config = dict(
    dataset='photos with spoken descriptions (Open Images, Localized Narratives)',
    method='mae',
    mask_ratio=0.6,
    encoder_layers=16,
    norm_pix_loss=True,
    decoder_layers=3,
    init='torch_default',
    beta1=0.9,
    eps=1e-08,
    max_precond_dim=1024,
    max_grad_norm=3.0,
    max_steps=7200,
    warmup_steps=1440,
    adamw_weight_decay_other_params=0.01,
)
Rows from block 0 of the decoder of a small masked image model, named by matrix and row number. Rows with one number belong to one neuron. Each number is 128 + 32 x the weight over its row's rms, rounded and kept within 0 to 255. All counts start at 0. Numbers have three digits each. After the name is the row's rms in percent of the matrix's.
After each neuron's rows are labels from the 100 images, of 14976, where the neuron reaches its highest value: "top examples" is what is common among them. Only what is clearly more common there than usual is listed. The data: photos with spoken descriptions (Open Images, Localized Narratives).
# fc1: MLP up (decoder.0.mlp.fc1.weight, 256x128), inputs 64-127
# fc2: MLP down (decoder.0.mlp.fc2.weight, 128x256, transposed), outputs 64-127

fc1.45 095:127147082145133126114160099116119161095088148135137156126069118123140191125121151179142140160142125110069087174173103166141106151140138110133123082166114119149102094091159091107121124091106109
fc2.45 090:115151106101106143196132107118124155110165167119106126073162106118176139175134132127128103129122133130143131108136152100110120085100122128192111132159163133173174169119162118138138087081104113
top examples: text has "plants"

fc1.47 085:127182128177240151121105116101121106169168114158138132094102168087150138102153133118140203126127152055116137134180164133128116154184127125158144095125139087163102098102134124143078153147126101
fc2.47 094:121088098138157142111120158061104102161141122180117154105132134123139145072099107132123094135125131161105103135186124088128120039140107125133120061146142127112110099142180087103169137090139109
top examples: text has "sky"

fc1.88 099:113153098140135125169083191088155142157130068071119113083106183167136158083071111095157153139130116114134164136144133169159093169099094121194160143149094095156098112147145101151114084121117165
fc2.88 092:206140091167170125089188133173099098068165136062129116120080146115154134089095125091125076096162150094134115111076161095107036160143125121137131133219177115200137123146151125131148136098168109
top examples: text has "sky"; text has "water"

fc1.121 100:107087131116127107187080123157162140166099113137096156108133102117168180098106114170141086214167103149157182083131138137153142076076167134133145107148157032166159147100075163128120125129145136
fc2.121 106:092136139167106074065108182122132096148148093128087166130085107159102135149121102093161131151167097141162111103090163095155178147084109187121163131183178092059154199160114205072162115108165117
top examples: text has "sky"

fc1.115 116:149113138157178139148114110143152114064085121093116141148094127106120113089157073154145129169150134098159122166104115110094126066152150117181111112159139180158127100079116105112135050177183151
fc2.115 114:153102166099136148158110131105124173159117113183134083172152075085113134097082071143075160047093110106118155152140149132158125163176120169157095128123155150120124147138145117137128135108169158
top examples: text has "sky"; text has "buildings"; text has "building"

fc1.253 085:132122130202223146130123132126121084106145149144155140072082124074147073112149184128148160133160117060053186175177132174116120087152166091179058097090134129146152127139137168156145078125102170
fc2.253 090:096105115078054091160181143150075080124063187097104087150118126123133176141116064137140124131087147202139133099111073121116116093113128126147154193136085103083085108140130167132184186103113115
top examples: text has "sky"; text has "trees"; text has "buildings"; text has "water"

fc1.195 089:116116162147123158175123109114115175159119098082121147057086157134180144077128105162077112198115163110188122114089167123143098074103146071149176075138078119079112136127139098107123106079133071
fc2.195 081:112161109175158207136144118158098153109172176114100118119076136144150109143154125082129119087165093087150185151097191132146168108125083144154142167143119172156166150124072092074154177090144149
top examples: text has "sky"

fc1.158 092:139124160106141138114138127141114080189133078144133128103089124148118163096082125124097225160167146140088088156108120111130060125116160075141110117140116135152064142110117161117080124147057097
fc2.158 091:125123129143150123143137094142065126174139150144130064104128135132157123081118167079102162081134132125142104152161078113145102092124112146111161150098120103173124148149107121096140163109155151
top examples: text has "wall"

fc1.61 099:099162159135137154156158140078107109150103118118094102106071147159140123120088123200147098139188135079139113083151132146129165089103112107135111141107086037158139121099142161085104086133176114
fc2.61 125:169168136167123160188171141119134123153137124138073168112171124170141174120104115121107127090145146099115122103132178135154088176087148063119166111098124107091139150097089120070161105098128065
top examples: text has "sky"

fc1.191 117:103113132081238126138104076103168083115121141136159180142140165152129092107147166178093128146168153103162088142125138163115143134124137095138099126156138060156155104103114152142072093155108121
fc2.191 139:190128119127079157128128116087091083101095148118117148184106125125172046203088124112143141119123093083141129159185117094162112100097075074159173151113173127170145126152139167161134059115102131
top examples: text has "grass"

fc1.237 130:128128110177189093145200136139142207135142075091093180079152174145172132121129141132103095179177138141099165128141168169148146141124162135125136092124151038143113118093143102146083131135142149
fc2.237 117:147176140145089111101178112134077151138099138114148143092097090100176119131095130122135085140124161123137173146094144159112144151159145154105119147129124132143202143108112094092165154163181157
top examples: text has "sky"; text has "trees"; text has "grass"

fc1.154 132:117151147125079168125120057160176110136125120122095175127177097147124124175164168141113161145150143137101112147107123111118088150100121128215069122089144096154142180169114123131122130122077169
fc2.154 146:118084126104152191132136110134133131131180162103171142117179084114050065133162150152118104130128153124107125106146156161223128163143123164127136148143109103182148142136101128080108105135123110
top examples: text has "wall"

fc1.221 108:116144098125123169134104109153148164129131124155101125083091135111121190074134116104100109066159174114081141148086137103161130150174118134073131070116140178155115114137082152112117133152123118
fc2.221 113:130123146170143077160113117102116154095138127131171108091121041151132092126120082196070096096118142087123099136142117124091167087126192112127108167136171138185105175100117165085186180166148138
top examples: text has "holding"

fc1.99 061:173154122131197131188084118079122126127117091142066139092125127100090119076096143178194145118182147097111122114059079150151075078151136110105155139139179146201146170130138142172139116106104144
fc2.99 070:104155142180119116188133167143161144161174133172132104183116168102150133137085167173138162192121159123163222138124113173165111120152117124142173158112155176151131162176149184130150181177126112
top examples: text has "plants"

fc1.192 097:111152092126114244114142065079107136122153130157135087087094111132143092191174177106101132136113124083176111125101164080097133142137109063175078109160153178135144079151120119094105162105118146
fc2.192 081:090161132132025198145165108201100150160087170135154133142132128083100126118103138080115139103103184066139102123114124063160139161127151126154116131130152115178144122119098126156082160123160140
top examples: text has "wall"; text has "table"; text has "sitting"

fc1.40 100:124131141110179134106088108107156157122105145195117158104096225128067135121110153156135114140152140124155047123158133172150155099089108087092108157147109071098159102061130115164137129179122131
fc2.40 098:152160089106085111118154161170179129108128147118092114144059174099169062137103198157131133153101107067112115132154107125155135088185181151143137171157092116160178150135082088156121148122109134
top examples: text has "grass"