Weights of a small masked image model.
Model: encoder norm layernorm, encoder patch size [8, 8], encoder layers 16, encoder width 384, decoder width 128, decoder layers 3.
Rows from block 8 of the encoder of a small masked image model, named by matrix and row number. Rows with one number belong to one neuron. Each number is 200 + 30 x the weight over its row's rms, rounded and kept within 0 to 999. All counts start at 0.
After each neuron's rows are labels from the 100 images, of 14976, where the neuron reaches its highest value: "top examples" is what is common among them. Only what is clearly more common there than usual is listed. The data: photos with spoken descriptions (Open Images, Localized Narratives).
# fc1: MLP up (encoder.blocks.8.mlp.fc1.weight, 768x384), inputs 231-307
# fc2: MLP down (encoder.blocks.8.mlp.fc2.weight, 384x768, transposed), outputs 231-307

fc1.72,156,232,234,185,154,198,233,202,180,152,172,218,191,165,199,246,167,233,223,202,206,227,208,212,147,190,193,167,208,207,166,147,170,219,199,201,212,237,245,213,158,210,211,164,177,216,180,206,216,207,239,183,175,183,213,202,164,204,191,154,215,167,167,193,239,193,174,164,153,192,222,258,168,213,154,140,238
fc2.72,220,160,174,199,252,240,153,229,243,227,233,199,230,250,234,153,235,180,186,181,201,164,200,198,262,268,224,235,189,219,209,241,246,170,183,226,184,160,162,180,217,184,184,204,217,197,211,211,193,196,144,222,221,198,169,187,234,217,221,250,210,220,262,223,166,201,219,246,244,213,185,166,251,211,233,242,164
top examples: text has "sky"; text has "water"

fc1.390,215,186,249,211,142,174,197,148,184,189,181,190,153,225,198,118,191,154,213,169,192,156,186,199,150,258,153,184,219,216,226,192,244,245,213,209,252,170,215,249,261,217,188,176,155,268,173,177,231,239,245,161,206,188,217,211,214,165,166,209,198,232,220,224,213,197,207,200,275,163,183,207,178,239,187,163,202
fc2.390,227,171,156,240,174,218,224,205,183,180,199,211,238,210,158,192,217,168,202,124,145,231,159,258,173,140,254,219,181,191,236,220,208,143,191,196,202,212,200,232,164,174,234,225,207,159,222,222,140,170,161,213,214,139,166,182,225,176,165,189,167,222,192,205,206,213,197,161,228,205,191,207,167,135,209,201,163
top examples: text has "wall"

fc1.510,192,164,229,221,263,198,226,241,242,147,151,262,133,181,197,187,197,254,232,232,222,204,216,207,243,161,194,177,247,195,205,199,191,206,188,205,218,186,188,181,237,200,163,214,238,177,211,181,203,198,160,118,215,138,216,210,198,246,219,254,232,234,193,176,186,214,158,233,207,223,231,182,227,215,193,163,234
fc2.510,204,213,213,143,167,160,188,195,174,234,221,167,236,241,224,209,142,154,196,197,210,177,224,173,206,173,168,202,127,253,196,185,234,194,213,225,184,253,179,250,164,210,203,139,143,240,161,220,233,206,191,248,180,251,206,204,248,186,224,169,178,228,222,183,242,217,243,183,224,170,186,244,226,157,239,228,199
top examples: text has "road"

fc1.169,191,186,241,203,240,223,196,222,207,147,182,222,207,222,181,193,186,240,208,193,171,197,162,251,146,233,183,206,136,154,216,189,212,214,238,203,168,200,166,162,200,171,261,213,161,171,197,204,185,188,209,199,191,248,218,191,251,256,183,211,181,187,228,169,210,205,239,233,235,174,224,209,225,211,257,187,206
fc2.169,255,186,207,226,171,214,194,208,140,255,245,194,204,164,220,189,200,163,225,182,180,240,215,190,242,132,198,175,207,247,136,203,162,208,233,140,239,159,239,191,232,178,142,214,211,229,238,212,225,163,147,193,212,166,162,171,145,184,173,151,199,143,210,167,226,188,167,237,198,238,199,239,248,193,181,205,223
top examples: text has "trees"; text has "sky"; text has "plants"

fc1.316,242,231,214,225,189,180,190,183,206,187,200,156,232,218,197,165,165,251,217,202,142,192,195,200,152,216,142,219,211,204,223,191,167,169,197,196,197,174,202,158,287,160,181,217,215,171,218,165,214,207,183,209,239,183,214,211,152,219,228,195,220,195,248,221,179,188,173,206,208,206,236,211,234,219,185,193,222
fc2.316,153,243,192,230,191,223,187,216,197,178,226,230,170,162,202,235,182,176,154,216,268,244,213,203,249,252,218,183,224,197,175,222,183,235,239,206,180,245,163,189,165,188,199,166,186,227,196,197,158,235,233,222,197,197,193,178,229,182,179,214,203,174,156,225,239,236,203,187,196,172,182,171,202,239,199,195,148
top examples: text has "sky"; text has "water"

fc1.355,197,227,158,208,209,189,199,176,270,159,193,158,213,200,208,206,236,217,193,216,264,224,171,184,190,206,185,210,193,204,199,208,203,231,166,193,191,204,237,148,182,197,206,215,204,196,208,225,221,129,221,211,255,201,171,206,155,215,211,243,187,142,201,197,196,163,216,176,229,212,200,162,223,210,206,221,203
fc2.355,204,196,265,222,178,180,205,231,128,253,239,253,213,220,197,185,156,210,210,171,166,191,191,216,189,176,209,173,227,156,180,193,185,180,222,206,190,182,161,247,230,229,228,210,198,229,189,160,193,234,191,213,121,209,220,168,258,184,181,171,216,236,198,218,189,225,192,181,123,223,190,236,204,239,182,157,204
top examples: text has "trees"

fc1.516,192,210,190,203,264,195,168,161,242,193,198,211,144,219,198,181,213,182,181,250,194,213,185,241,184,217,161,203,164,188,178,212,184,203,166,249,188,213,201,201,142,248,183,152,253,178,218,210,169,230,228,181,166,196,197,215,190,214,186,144,190,209,235,189,160,178,249,229,244,189,223,176,207,221,244,150,173
fc2.516,271,176,196,162,185,211,201,272,191,243,255,186,211,181,164,190,160,163,240,183,138,186,216,202,246,253,205,205,245,185,238,200,255,193,236,214,244,161,209,193,188,184,218,187,197,206,139,180,184,161,218,194,229,179,219,223,236,209,183,210,221,215,189,203,223,236,230,139,176,191,202,177,207,194,184,241,251
top examples: text has "buildings"; text has "lights"

fc1.528,255,225,207,158,232,170,214,200,228,189,168,162,191,182,186,180,284,202,196,212,222,243,156,249,225,203,193,208,211,168,135,252,202,226,232,178,226,175,161,196,196,190,176,195,214,242,207,209,191,192,209,241,232,245,155,215,255,226,190,232,143,208,233,199,212,205,231,225,218,192,196,237,206,180,200,183,213
fc2.528,157,217,262,200,193,151,237,206,211,223,171,201,191,215,168,198,204,195,184,135,109,185,195,195,227,214,217,144,226,164,246,198,229,157,182,200,235,198,203,254,178,252,248,192,161,183,237,228,231,184,210,205,195,193,228,205,160,186,194,213,272,203,192,183,181,189,212,216,212,173,164,185,230,167,177,244,252
top examples: text has "white"

fc1.202,189,252,182,220,209,166,177,212,241,175,213,170,203,206,183,152,196,210,169,163,203,196,240,154,171,208,181,127,168,161,182,177,185,150,208,149,187,195,192,220,217,304,227,210,220,227,196,158,203,211,201,139,208,179,190,190,243,178,199,193,176,188,217,151,252,204,174,195,187,196,207,200,215,137,143,219,244
fc2.202,213,200,192,172,195,180,231,166,190,194,207,170,235,189,244,219,261,214,271,280,158,254,172,160,200,179,191,221,209,217,190,175,213,216,180,200,186,229,178,183,178,231,184,162,205,172,211,193,197,221,216,181,245,188,190,223,245,226,233,217,177,151,207,184,196,145,222,221,229,206,222,195,261,219,159,160,253
top examples: text has "red"

fc1.71,210,232,210,213,193,209,195,160,179,219,192,248,220,212,216,167,198,183,152,249,160,191,210,247,202,168,234,172,209,164,189,236,241,199,164,192,191,256,192,196,249,236,162,185,202,233,228,201,234,140,187,196,223,221,235,206,165,226,189,203,192,205,207,239,144,178,179,230,210,209,232,167,221,202,221,227,219
fc2.71,163,229,171,169,206,200,168,273,212,187,212,190,197,191,176,230,187,228,228,205,275,239,214,144,193,206,161,234,169,220,215,187,200,159,208,215,248,196,200,201,165,178,270,227,208,177,179,180,256,190,234,213,165,167,154,173,190,220,192,230,215,224,208,179,212,172,199,208,139,191,233,164,167,261,217,197,175
top examples: text has "text"

fc1.624,217,197,204,179,197,240,194,194,262,126,218,232,200,169,217,213,196,213,261,230,194,254,234,220,208,188,157,189,170,194,186,184,213,212,228,229,239,171,185,199,171,174,180,214,217,196,270,200,249,118,177,148,186,198,161,197,182,157,186,226,207,245,177,208,177,200,209,185,196,220,148,179,215,162,155,255,219
fc2.624,269,215,188,226,192,172,221,198,128,262,200,185,175,195,161,207,197,235,151,172,186,174,227,186,194,236,193,224,200,221,176,211,194,184,194,206,183,220,186,214,196,250,145,175,141,176,164,220,178,228,203,202,229,208,219,172,234,244,193,210,219,203,198,210,201,249,189,225,208,188,204,183,177,210,270,172,217
top examples: text has "trees"; text has "sky"; text has "grass"

fc1.438,164,251,163,193,236,174,199,203,180,205,169,239,224,204,219,201,217,170,276,189,198,191,227,204,165,220,190,156,209,185,196,234,218,174,205,218,194,229,161,211,203,186,211,140,216,179,148,205,186,190,207,205,205,186,229,143,163,130,226,213,196,182,205,171,202,140,166,245,215,157,127,173,178,220,194,182,178
fc2.438,177,196,223,202,251,184,244,200,243,191,185,229,211,245,230,234,191,177,236,225,159,205,133,200,170,215,200,210,189,263,165,218,234,183,213,207,190,240,215,146,193,171,153,180,238,189,210,234,165,213,198,176,200,233,194,230,234,170,187,169,170,211,170,183,217,221,201,148,170,209,197,214,217,271,218,137,188
top examples: text has "white"

fc1.569,171,221,183,181,194,224,175,151,255,239,233,213,215,212,154,221,253,160,170,158,173,240,211,228,213,233,174,241,131,179,230,221,259,178,164,222,218,206,180,231,186,174,245,198,222,252,164,151,208,221,154,173,219,194,187,207,201,197,186,188,177,239,191,205,182,255,216,187,166,199,217,153,181,215,152,216,254
fc2.569,209,214,167,239,211,195,245,241,167,188,130,205,186,164,234,175,139,210,216,220,231,140,195,207,207,165,229,167,262,207,142,152,134,188,228,190,177,202,197,178,212,207,168,186,190,182,180,234,212,216,219,224,184,186,189,162,179,195,231,212,189,199,234,186,214,106,204,219,215,217,202,214,208,201,220,192,171
top examples: text has "sky"

fc1.498,202,219,198,188,157,223,184,215,259,199,214,180,189,227,239,233,180,204,172,231,212,189,162,222,232,232,240,198,195,215,179,205,221,208,207,189,289,196,205,205,251,205,244,196,227,245,182,188,189,249,209,198,182,172,175,266,240,213,240,168,211,177,236,156,192,239,191,172,197,160,195,205,205,198,254,216,170
fc2.498,181,203,248,192,249,147,167,217,209,188,172,194,184,240,157,271,160,198,214,221,147,191,198,217,194,183,176,169,226,184,227,169,214,166,130,172,179,210,199,161,168,227,194,195,199,117,232,243,183,201,203,219,255,225,210,191,205,190,175,180,188,184,152,193,147,231,172,248,248,198,159,210,180,103,142,198,225
top examples: text has "white"

fc1.216,189,237,192,244,179,186,193,193,243,215,208,227,201,181,243,223,215,208,219,215,200,234,188,204,137,213,140,196,216,210,198,223,167,236,247,209,169,216,196,215,175,158,195,259,221,213,258,200,166,144,163,228,216,172,192,176,247,229,176,237,239,232,169,181,200,176,164,207,240,211,195,202,201,190,209,185,218
fc2.216,187,191,213,225,189,245,196,178,177,192,166,166,174,208,141,197,169,230,176,176,188,201,181,267,191,136,201,235,153,235,171,218,252,184,195,192,251,198,209,220,205,227,238,217,214,170,231,204,226,246,212,181,218,193,226,180,186,215,232,209,201,182,191,277,195,206,175,199,197,149,171,201,185,192,204,239,221
top examples: text has "white"

fc1.719,182,204,161,219,183,160,265,217,194,169,125,204,169,182,218,235,224,229,262,201,185,190,132,215,214,218,220,176,205,231,225,181,176,218,206,188,151,249,176,183,179,251,160,166,197,182,254,205,200,171,205,172,227,195,228,216,203,188,144,221,167,234,161,213,226,230,294,194,175,181,150,226,210,120,166,165,258
fc2.719,178,193,212,200,202,230,220,196,158,206,265,170,230,181,159,230,229,179,164,218,186,233,226,241,217,217,147,191,231,186,171,235,187,144,203,181,219,224,226,220,202,191,245,263,202,196,181,237,180,204,262,222,218,236,228,203,166,157,199,188,223,149,269,175,180,174,144,162,222,226,188,164,233,230,186,232,209
top examples: text has "text"

fc1.206,178,173,140,274,218,228,179,195,224,211,224,259,143,227,171,114,219,218,225,214,249,235,147,181,212,205,173,222,191,188,163,157,172,191,220,187,234,203,247,258,213,167,169,143,194,224,151,254,201,188,210,224,226,216,195,162,127,187,165,181,208,155,167,236,136,214,196,210,216,189,164,185,155,139,181,225,143
fc2.206,179,182,189,161,245,217,215,248,255,187,236,194,214,217,188,260,217,254,203,178,212,199,204,189,218,236,190,208,207,216,245,169,182,159,215,158,172,168,223,215,201,250,210,171,183,193,151,249,238,166,205,178,209,219,148,139,195,173,195,225,242,207,175,220,157,200,185,255,183,204,194,159,219,160,220,221,256
top examples: text has "wall"; text has "table"

fc1.666,244,208,233,197,200,189,271,211,203,159,213,217,226,182,192,153,251,212,210,208,199,210,184,244,238,140,186,216,200,196,191,231,189,202,141,234,228,177,266,195,212,171,209,221,245,169,155,247,238,205,227,175,228,172,229,264,210,215,151,138,177,199,167,202,203,211,199,280,208,134,195,148,180,207,204,200,205
fc2.666,168,199,154,199,219,189,194,235,263,140,175,198,171,206,226,219,213,248,245,189,187,230,211,180,202,196,228,146,214,209,178,148,223,203,207,208,230,224,200,205,216,185,166,206,240,201,233,192,229,198,186,167,212,217,170,209,259,210,221,233,217,183,202,212,229,159,227,182,195,203,241,172,162,249,142,185,253
top examples: text has "wall"

fc1.9,210,200,239,242,179,211,238,224,218,189,173,213,230,146,193,211,182,214,263,157,203,200,196,191,166,216,161,195,268,158,204,171,180,185,225,240,125,163,187,223,166,211,178,158,221,144,213,212,221,178,254,177,233,159,150,163,229,184,185,225,170,193,159,170,158,208,243,156,227,221,204,203,179,202,239,187,183
fc2.9,202,220,219,196,226,181,200,190,167,245,221,203,159,195,163,156,214,231,157,228,208,220,237,175,239,192,222,223,171,195,206,189,145,182,190,125,253,206,236,146,262,177,200,226,166,239,179,173,178,221,196,169,230,187,227,177,159,220,187,212,212,267,205,244,217,235,180,254,241,158,220,225,178,225,154,193,183
top examples: text has "plants"

fc1.97,237,256,208,222,224,187,197,244,212,194,263,173,173,232,211,166,220,149,140,182,196,179,229,251,155,183,145,266,189,199,200,201,204,186,188,198,211,175,215,193,217,169,184,215,264,217,160,244,155,263,248,210,211,176,188,191,239,168,230,199,168,246,199,268,202,185,181,193,158,195,206,192,239,171,222,249,223
fc2.97,170,218,204,164,263,179,172,211,211,215,152,234,200,187,199,204,182,221,239,136,213,215,210,161,240,255,264,186,154,221,177,211,165,215,232,243,212,221,234,173,179,139,233,158,162,188,192,188,209,177,228,180,218,190,232,186,161,204,222,184,205,172,198,129,222,227,191,232,195,221,237,161,195,237,213,205,218
top examples: text has "wall"

fc1.106,169,201,246,140,199,240,195,220,200,178,196,184,203,178,220,215,238,186,177,171,247,223,161,251,253,250,212,181,243,201,199,237,196,171,222,213,254,209,178,205,184,243,212,225,146,140,230,179,174,222,243,180,173,159,235,191,251,109,236,208,231,246,213,174,160,175,174,208,214,251,222,196,256,192,176,205,233
fc2.106,235,221,164,241,242,172,153,158,186,252,179,151,191,226,195,150,200,183,211,216,185,153,219,209,152,194,171,257,182,217,240,179,194,215,161,187,169,201,246,209,199,165,183,153,203,252,197,188,206,180,214,223,173,234,208,230,211,212,184,194,168,150,180,208,264,232,233,231,148,207,189,172,149,204,231,188,197
top examples: text has "water"

fc1.541,200,198,178,193,239,243,198,207,191,152,159,206,173,181,171,177,213,195,187,186,163,208,162,228,179,248,193,209,203,237,202,156,204,112,255,186,248,266,193,186,214,207,193,223,218,261,192,133,172,159,174,198,228,221,178,194,198,252,207,197,182,172,168,167,158,183,196,131,180,228,176,219,180,189,199,246,236
fc2.541,224,175,195,193,134,218,174,194,199,234,210,202,209,188,204,199,164,214,215,203,203,160,201,167,215,200,250,184,172,226,257,247,215,253,210,171,190,142,206,159,160,236,204,228,219,176,147,272,194,170,271,185,192,189,184,218,216,168,197,192,203,218,202,198,257,208,190,260,196,197,183,201,220,210,198,160,191
top examples: text has "grass"

fc1.530,183,177,191,189,274,190,217,212,251,213,198,266,192,204,192,191,276,208,190,157,193,233,221,150,239,205,159,207,209,215,201,199,206,216,197,235,169,222,228,212,199,240,252,155,238,183,189,233,193,133,160,208,161,234,166,243,243,195,181,172,172,228,185,169,162,202,201,152,179,145,195,221,140,160,253,146,208
fc2.530,206,237,243,164,177,204,153,248,151,218,185,149,211,217,281,203,180,153,218,241,193,198,201,233,186,195,188,192,220,186,178,146,189,183,203,171,223,202,187,214,176,234,217,187,101,223,200,160,181,221,260,220,222,224,197,217,211,154,204,223,161,201,206,211,255,204,193,233,218,215,137,183,243,249,186,219,210
top examples: text has "road"

fc1.37,184,226,210,215,213,173,182,185,250,134,216,167,193,219,163,156,187,216,218,223,212,193,258,182,230,230,134,235,173,170,239,180,230,186,129,183,248,202,198,192,144,199,235,216,157,212,236,217,187,164,224,251,215,183,239,217,251,216,142,197,218,196,220,223,193,221,191,197,187,195,196,195,196,206,215,127,209
fc2.37,206,224,258,164,151,166,208,200,133,236,193,227,217,188,247,276,191,212,216,192,200,224,144,210,181,166,250,170,248,237,184,220,180,199,254,198,138,212,156,195,275,183,175,183,179,166,168,202,222,189,167,171,230,189,182,180,165,227,230,216,187,191,168,208,167,182,206,199,196,198,211,240,220,187,199,262,181
top examples: text has "water"

fc1.551,174,200,223,195,217,157,199,192,238,187,151,216,172,217,198,220,152,188,174,236,167,207,220,211,167,200,219,219,210,179,156,232,170,195,179,200,242,163,209,204,226,197,220,166,207,201,168,177,194,193,233,210,197,163,221,164,153,224,258,214,219,218,235,186,172,185,200,229,173,105,212,207,166,223,230,193,148
fc2.551,159,211,179,208,205,214,182,178,201,161,218,158,164,185,199,221,178,162,261,146,239,174,211,235,147,161,165,207,181,139,219,240,203,133,196,203,137,217,142,190,158,234,181,178,204,239,160,247,177,191,168,183,221,168,255,168,239,230,210,191,221,211,242,227,180,218,238,191,195,220,205,181,195,169,182,193,249
top examples: text has "text"

fc1.714,188,246,180,200,185,318,187,169,228,169,197,250,204,274,240,212,236,197,139,191,280,245,186,229,202,248,183,209,232,208,189,228,183,210,217,254,198,205,188,212,174,228,192,198,154,223,230,243,194,218,185,155,188,163,177,195,196,238,184,212,193,225,196,230,210,214,136,279,210,157,179,218,234,247,281,198,201
fc2.714,230,191,210,244,178,209,245,221,183,215,182,188,177,213,166,175,227,212,217,156,148,163,198,184,196,205,164,191,263,121,250,183,225,194,203,122,197,197,211,211,210,131,194,192,236,206,211,168,221,163,193,214,189,224,188,168,186,131,143,212,221,238,179,232,189,199,237,235,217,191,256,158,168,160,181,237,251
top examples: text has "sky"

fc1.694,191,189,250,154,164,211,200,240,183,190,181,160,177,198,227,191,208,192,236,220,183,214,237,194,176,189,196,178,182,239,190,197,206,181,188,210,184,212,185,206,193,221,177,240,199,185,230,150,249,190,213,187,195,161,198,202,244,281,225,191,199,210,260,194,227,189,199,231,189,162,209,241,174,138,207,174,238
fc2.694,229,194,192,235,270,230,225,195,220,199,190,212,193,217,186,212,217,213,206,187,174,222,181,226,177,277,207,212,211,203,222,177,195,230,154,170,254,235,205,177,256,237,183,227,251,179,199,282,163,200,243,254,259,133,265,248,139,157,252,187,188,205,187,234,182,226,176,187,190,254,189,185,183,170,226,184,200
top examples: text has "sky"

fc1.703,188,291,165,210,184,186,166,200,196,191,208,245,178,229,154,145,181,188,233,197,194,227,177,203,209,199,173,187,216,170,182,149,205,148,218,143,214,181,225,169,262,174,247,209,130,204,184,170,148,187,207,172,167,205,198,164,190,176,215,200,172,239,145,182,202,173,164,190,185,240,215,196,184,207,181,191,238
fc2.703,162,173,219,210,236,242,190,139,272,211,198,221,207,177,195,186,178,240,163,191,202,134,231,253,201,162,208,197,179,223,185,213,194,232,170,246,193,200,205,245,198,180,229,202,254,240,196,228,204,201,183,170,183,113,213,233,186,158,203,189,207,207,232,262,165,210,220,149,253,200,152,197,139,212,240,208,185
top examples: text has "color"

fc1.632,272,190,163,160,224,187,184,179,234,186,186,193,178,186,227,208,202,147,213,210,124,206,201,199,198,184,181,216,184,224,184,242,193,173,130,207,174,208,241,216,201,155,225,202,219,170,191,188,273,204,211,171,233,157,214,189,215,128,229,208,207,238,221,226,156,254,188,195,131,244,207,195,212,232,222,223,209
fc2.632,194,192,181,241,196,250,276,151,199,274,188,152,181,225,206,218,238,204,120,184,234,240,249,213,240,214,234,219,206,182,237,163,237,183,160,217,175,142,255,212,142,182,187,191,208,165,236,229,189,193,233,262,203,251,211,270,233,157,191,126,222,219,149,205,246,166,211,208,192,144,204,186,147,203,185,190,179
top examples: text has "wall"; text has "text"

fc1.241,196,253,175,237,222,196,181,246,248,196,188,220,137,140,228,196,217,212,193,183,186,218,224,219,201,203,236,204,180,152,183,178,194,235,221,197,209,158,204,158,211,230,197,159,169,241,200,201,164,200,207,197,200,188,198,154,182,238,161,250,197,155,175,164,192,194,242,238,208,246,155,184,210,188,198,202,224
fc2.241,230,169,199,144,189,249,163,193,198,215,223,174,228,227,189,200,237,222,245,181,224,196,182,231,195,219,190,216,209,199,203,175,196,139,165,190,233,254,172,166,195,215,206,240,219,210,204,196,221,200,189,224,231,230,173,233,187,173,204,178,213,212,209,205,168,192,209,165,246,181,185,238,176,202,217,176,179
top examples: text has "building"

fc1.61,159,163,200,182,227,226,173,210,190,234,207,161,196,248,157,215,244,252,197,184,219,217,235,216,190,195,227,186,197,260,245,193,217,205,219,186,198,218,162,228,226,203,251,176,277,138,183,159,183,158,203,259,204,190,224,212,201,194,155,173,173,212,247,171,190,207,163,216,161,153,204,194,201,250,230,217,271
fc2.61,164,217,187,223,192,200,209,124,194,134,164,183,153,165,218,179,179,175,215,247,159,209,172,225,164,180,199,262,202,213,174,206,199,209,181,219,229,179,195,206,173,184,209,207,190,172,188,213,215,184,171,221,221,208,163,212,224,233,204,264,216,211,199,239,176,209,203,196,200,278,194,166,201,152,221,251,201
top examples: text has "text"

fc1.28,173,189,191,226,183,155,174,191,143,185,203,142,224,224,177,189,194,188,163,221,192,165,171,183,207,235,175,194,206,175,172,220,226,166,185,208,232,238,198,133,200,176,205,230,194,220,232,204,207,179,230,195,243,224,219,200,196,252,188,198,177,217,255,158,210,193,259,221,193,203,221,157,187,270,223,160,218
fc2.28,184,185,233,156,196,239,165,268,169,187,213,186,195,201,212,193,162,212,207,203,202,210,196,229,189,245,259,201,199,173,180,191,173,186,226,179,229,148,202,234,213,175,180,151,198,227,172,180,226,205,155,165,217,177,168,250,253,180,212,140,212,179,205,192,223,242,109,215,253,250,230,232,245,238,189,231,200
top examples: text has "buildings"

fc1.215,191,179,134,210,202,188,241,207,204,177,180,217,248,161,228,210,192,148,217,212,207,185,203,259,172,212,176,165,223,163,228,201,226,225,256,174,193,148,202,175,178,222,208,214,214,169,187,212,227,231,214,181,174,188,150,247,182,164,258,215,194,217,232,212,147,223,227,202,147,164,217,160,211,236,179,240,148
fc2.215,199,255,233,185,192,205,215,211,175,194,245,185,123,215,207,192,185,215,176,204,161,191,213,171,245,222,204,224,205,196,135,203,192,169,212,289,248,264,178,191,211,183,194,173,171,232,185,180,173,153,159,224,213,213,238,174,222,238,205,225,275,205,190,171,233,141,166,192,191,241,253,192,155,124,204,201,208
top examples: text has "grass"; text has "plants"

fc1.460,231,165,174,198,191,232,188,161,188,138,197,163,176,178,211,212,202,256,194,245,209,211,215,176,185,206,178,250,196,242,211,210,195,198,186,240,157,191,226,167,239,170,213,194,177,238,268,194,255,236,176,212,138,169,197,243,221,172,245,178,207,202,247,206,228,212,210,192,227,203,141,174,160,228,232,193,254
fc2.460,165,187,227,193,249,167,238,251,259,231,232,190,186,194,230,208,201,150,190,195,130,225,198,203,184,160,241,176,197,224,229,223,227,201,194,212,232,162,159,250,132,181,220,194,172,175,137,206,179,188,232,217,187,239,249,195,221,231,202,223,173,232,151,194,176,177,212,178,207,242,207,183,175,171,151,249,201
top examples: text has "text"

fc1.733,200,211,220,223,226,219,214,223,211,165,259,190,188,237,221,162,197,219,215,243,167,240,171,214,221,158,203,190,246,203,191,197,255,261,196,186,190,192,188,225,221,190,195,225,194,199,172,213,195,183,216,219,212,175,216,150,206,209,180,213,228,197,225,156,121,202,147,192,172,229,246,205,202,197,188,228,198
fc2.733,199,183,153,228,189,204,191,211,266,178,185,243,194,194,176,212,184,218,171,231,208,211,187,235,180,231,231,256,180,207,228,188,214,197,189,229,205,187,202,160,153,184,183,245,267,154,236,215,252,170,198,231,202,211,180,213,201,193,197,237,200,176,245,177,205,266,165,261,182,230,238,211,191,161,240,253,239
top examples: text has "grass"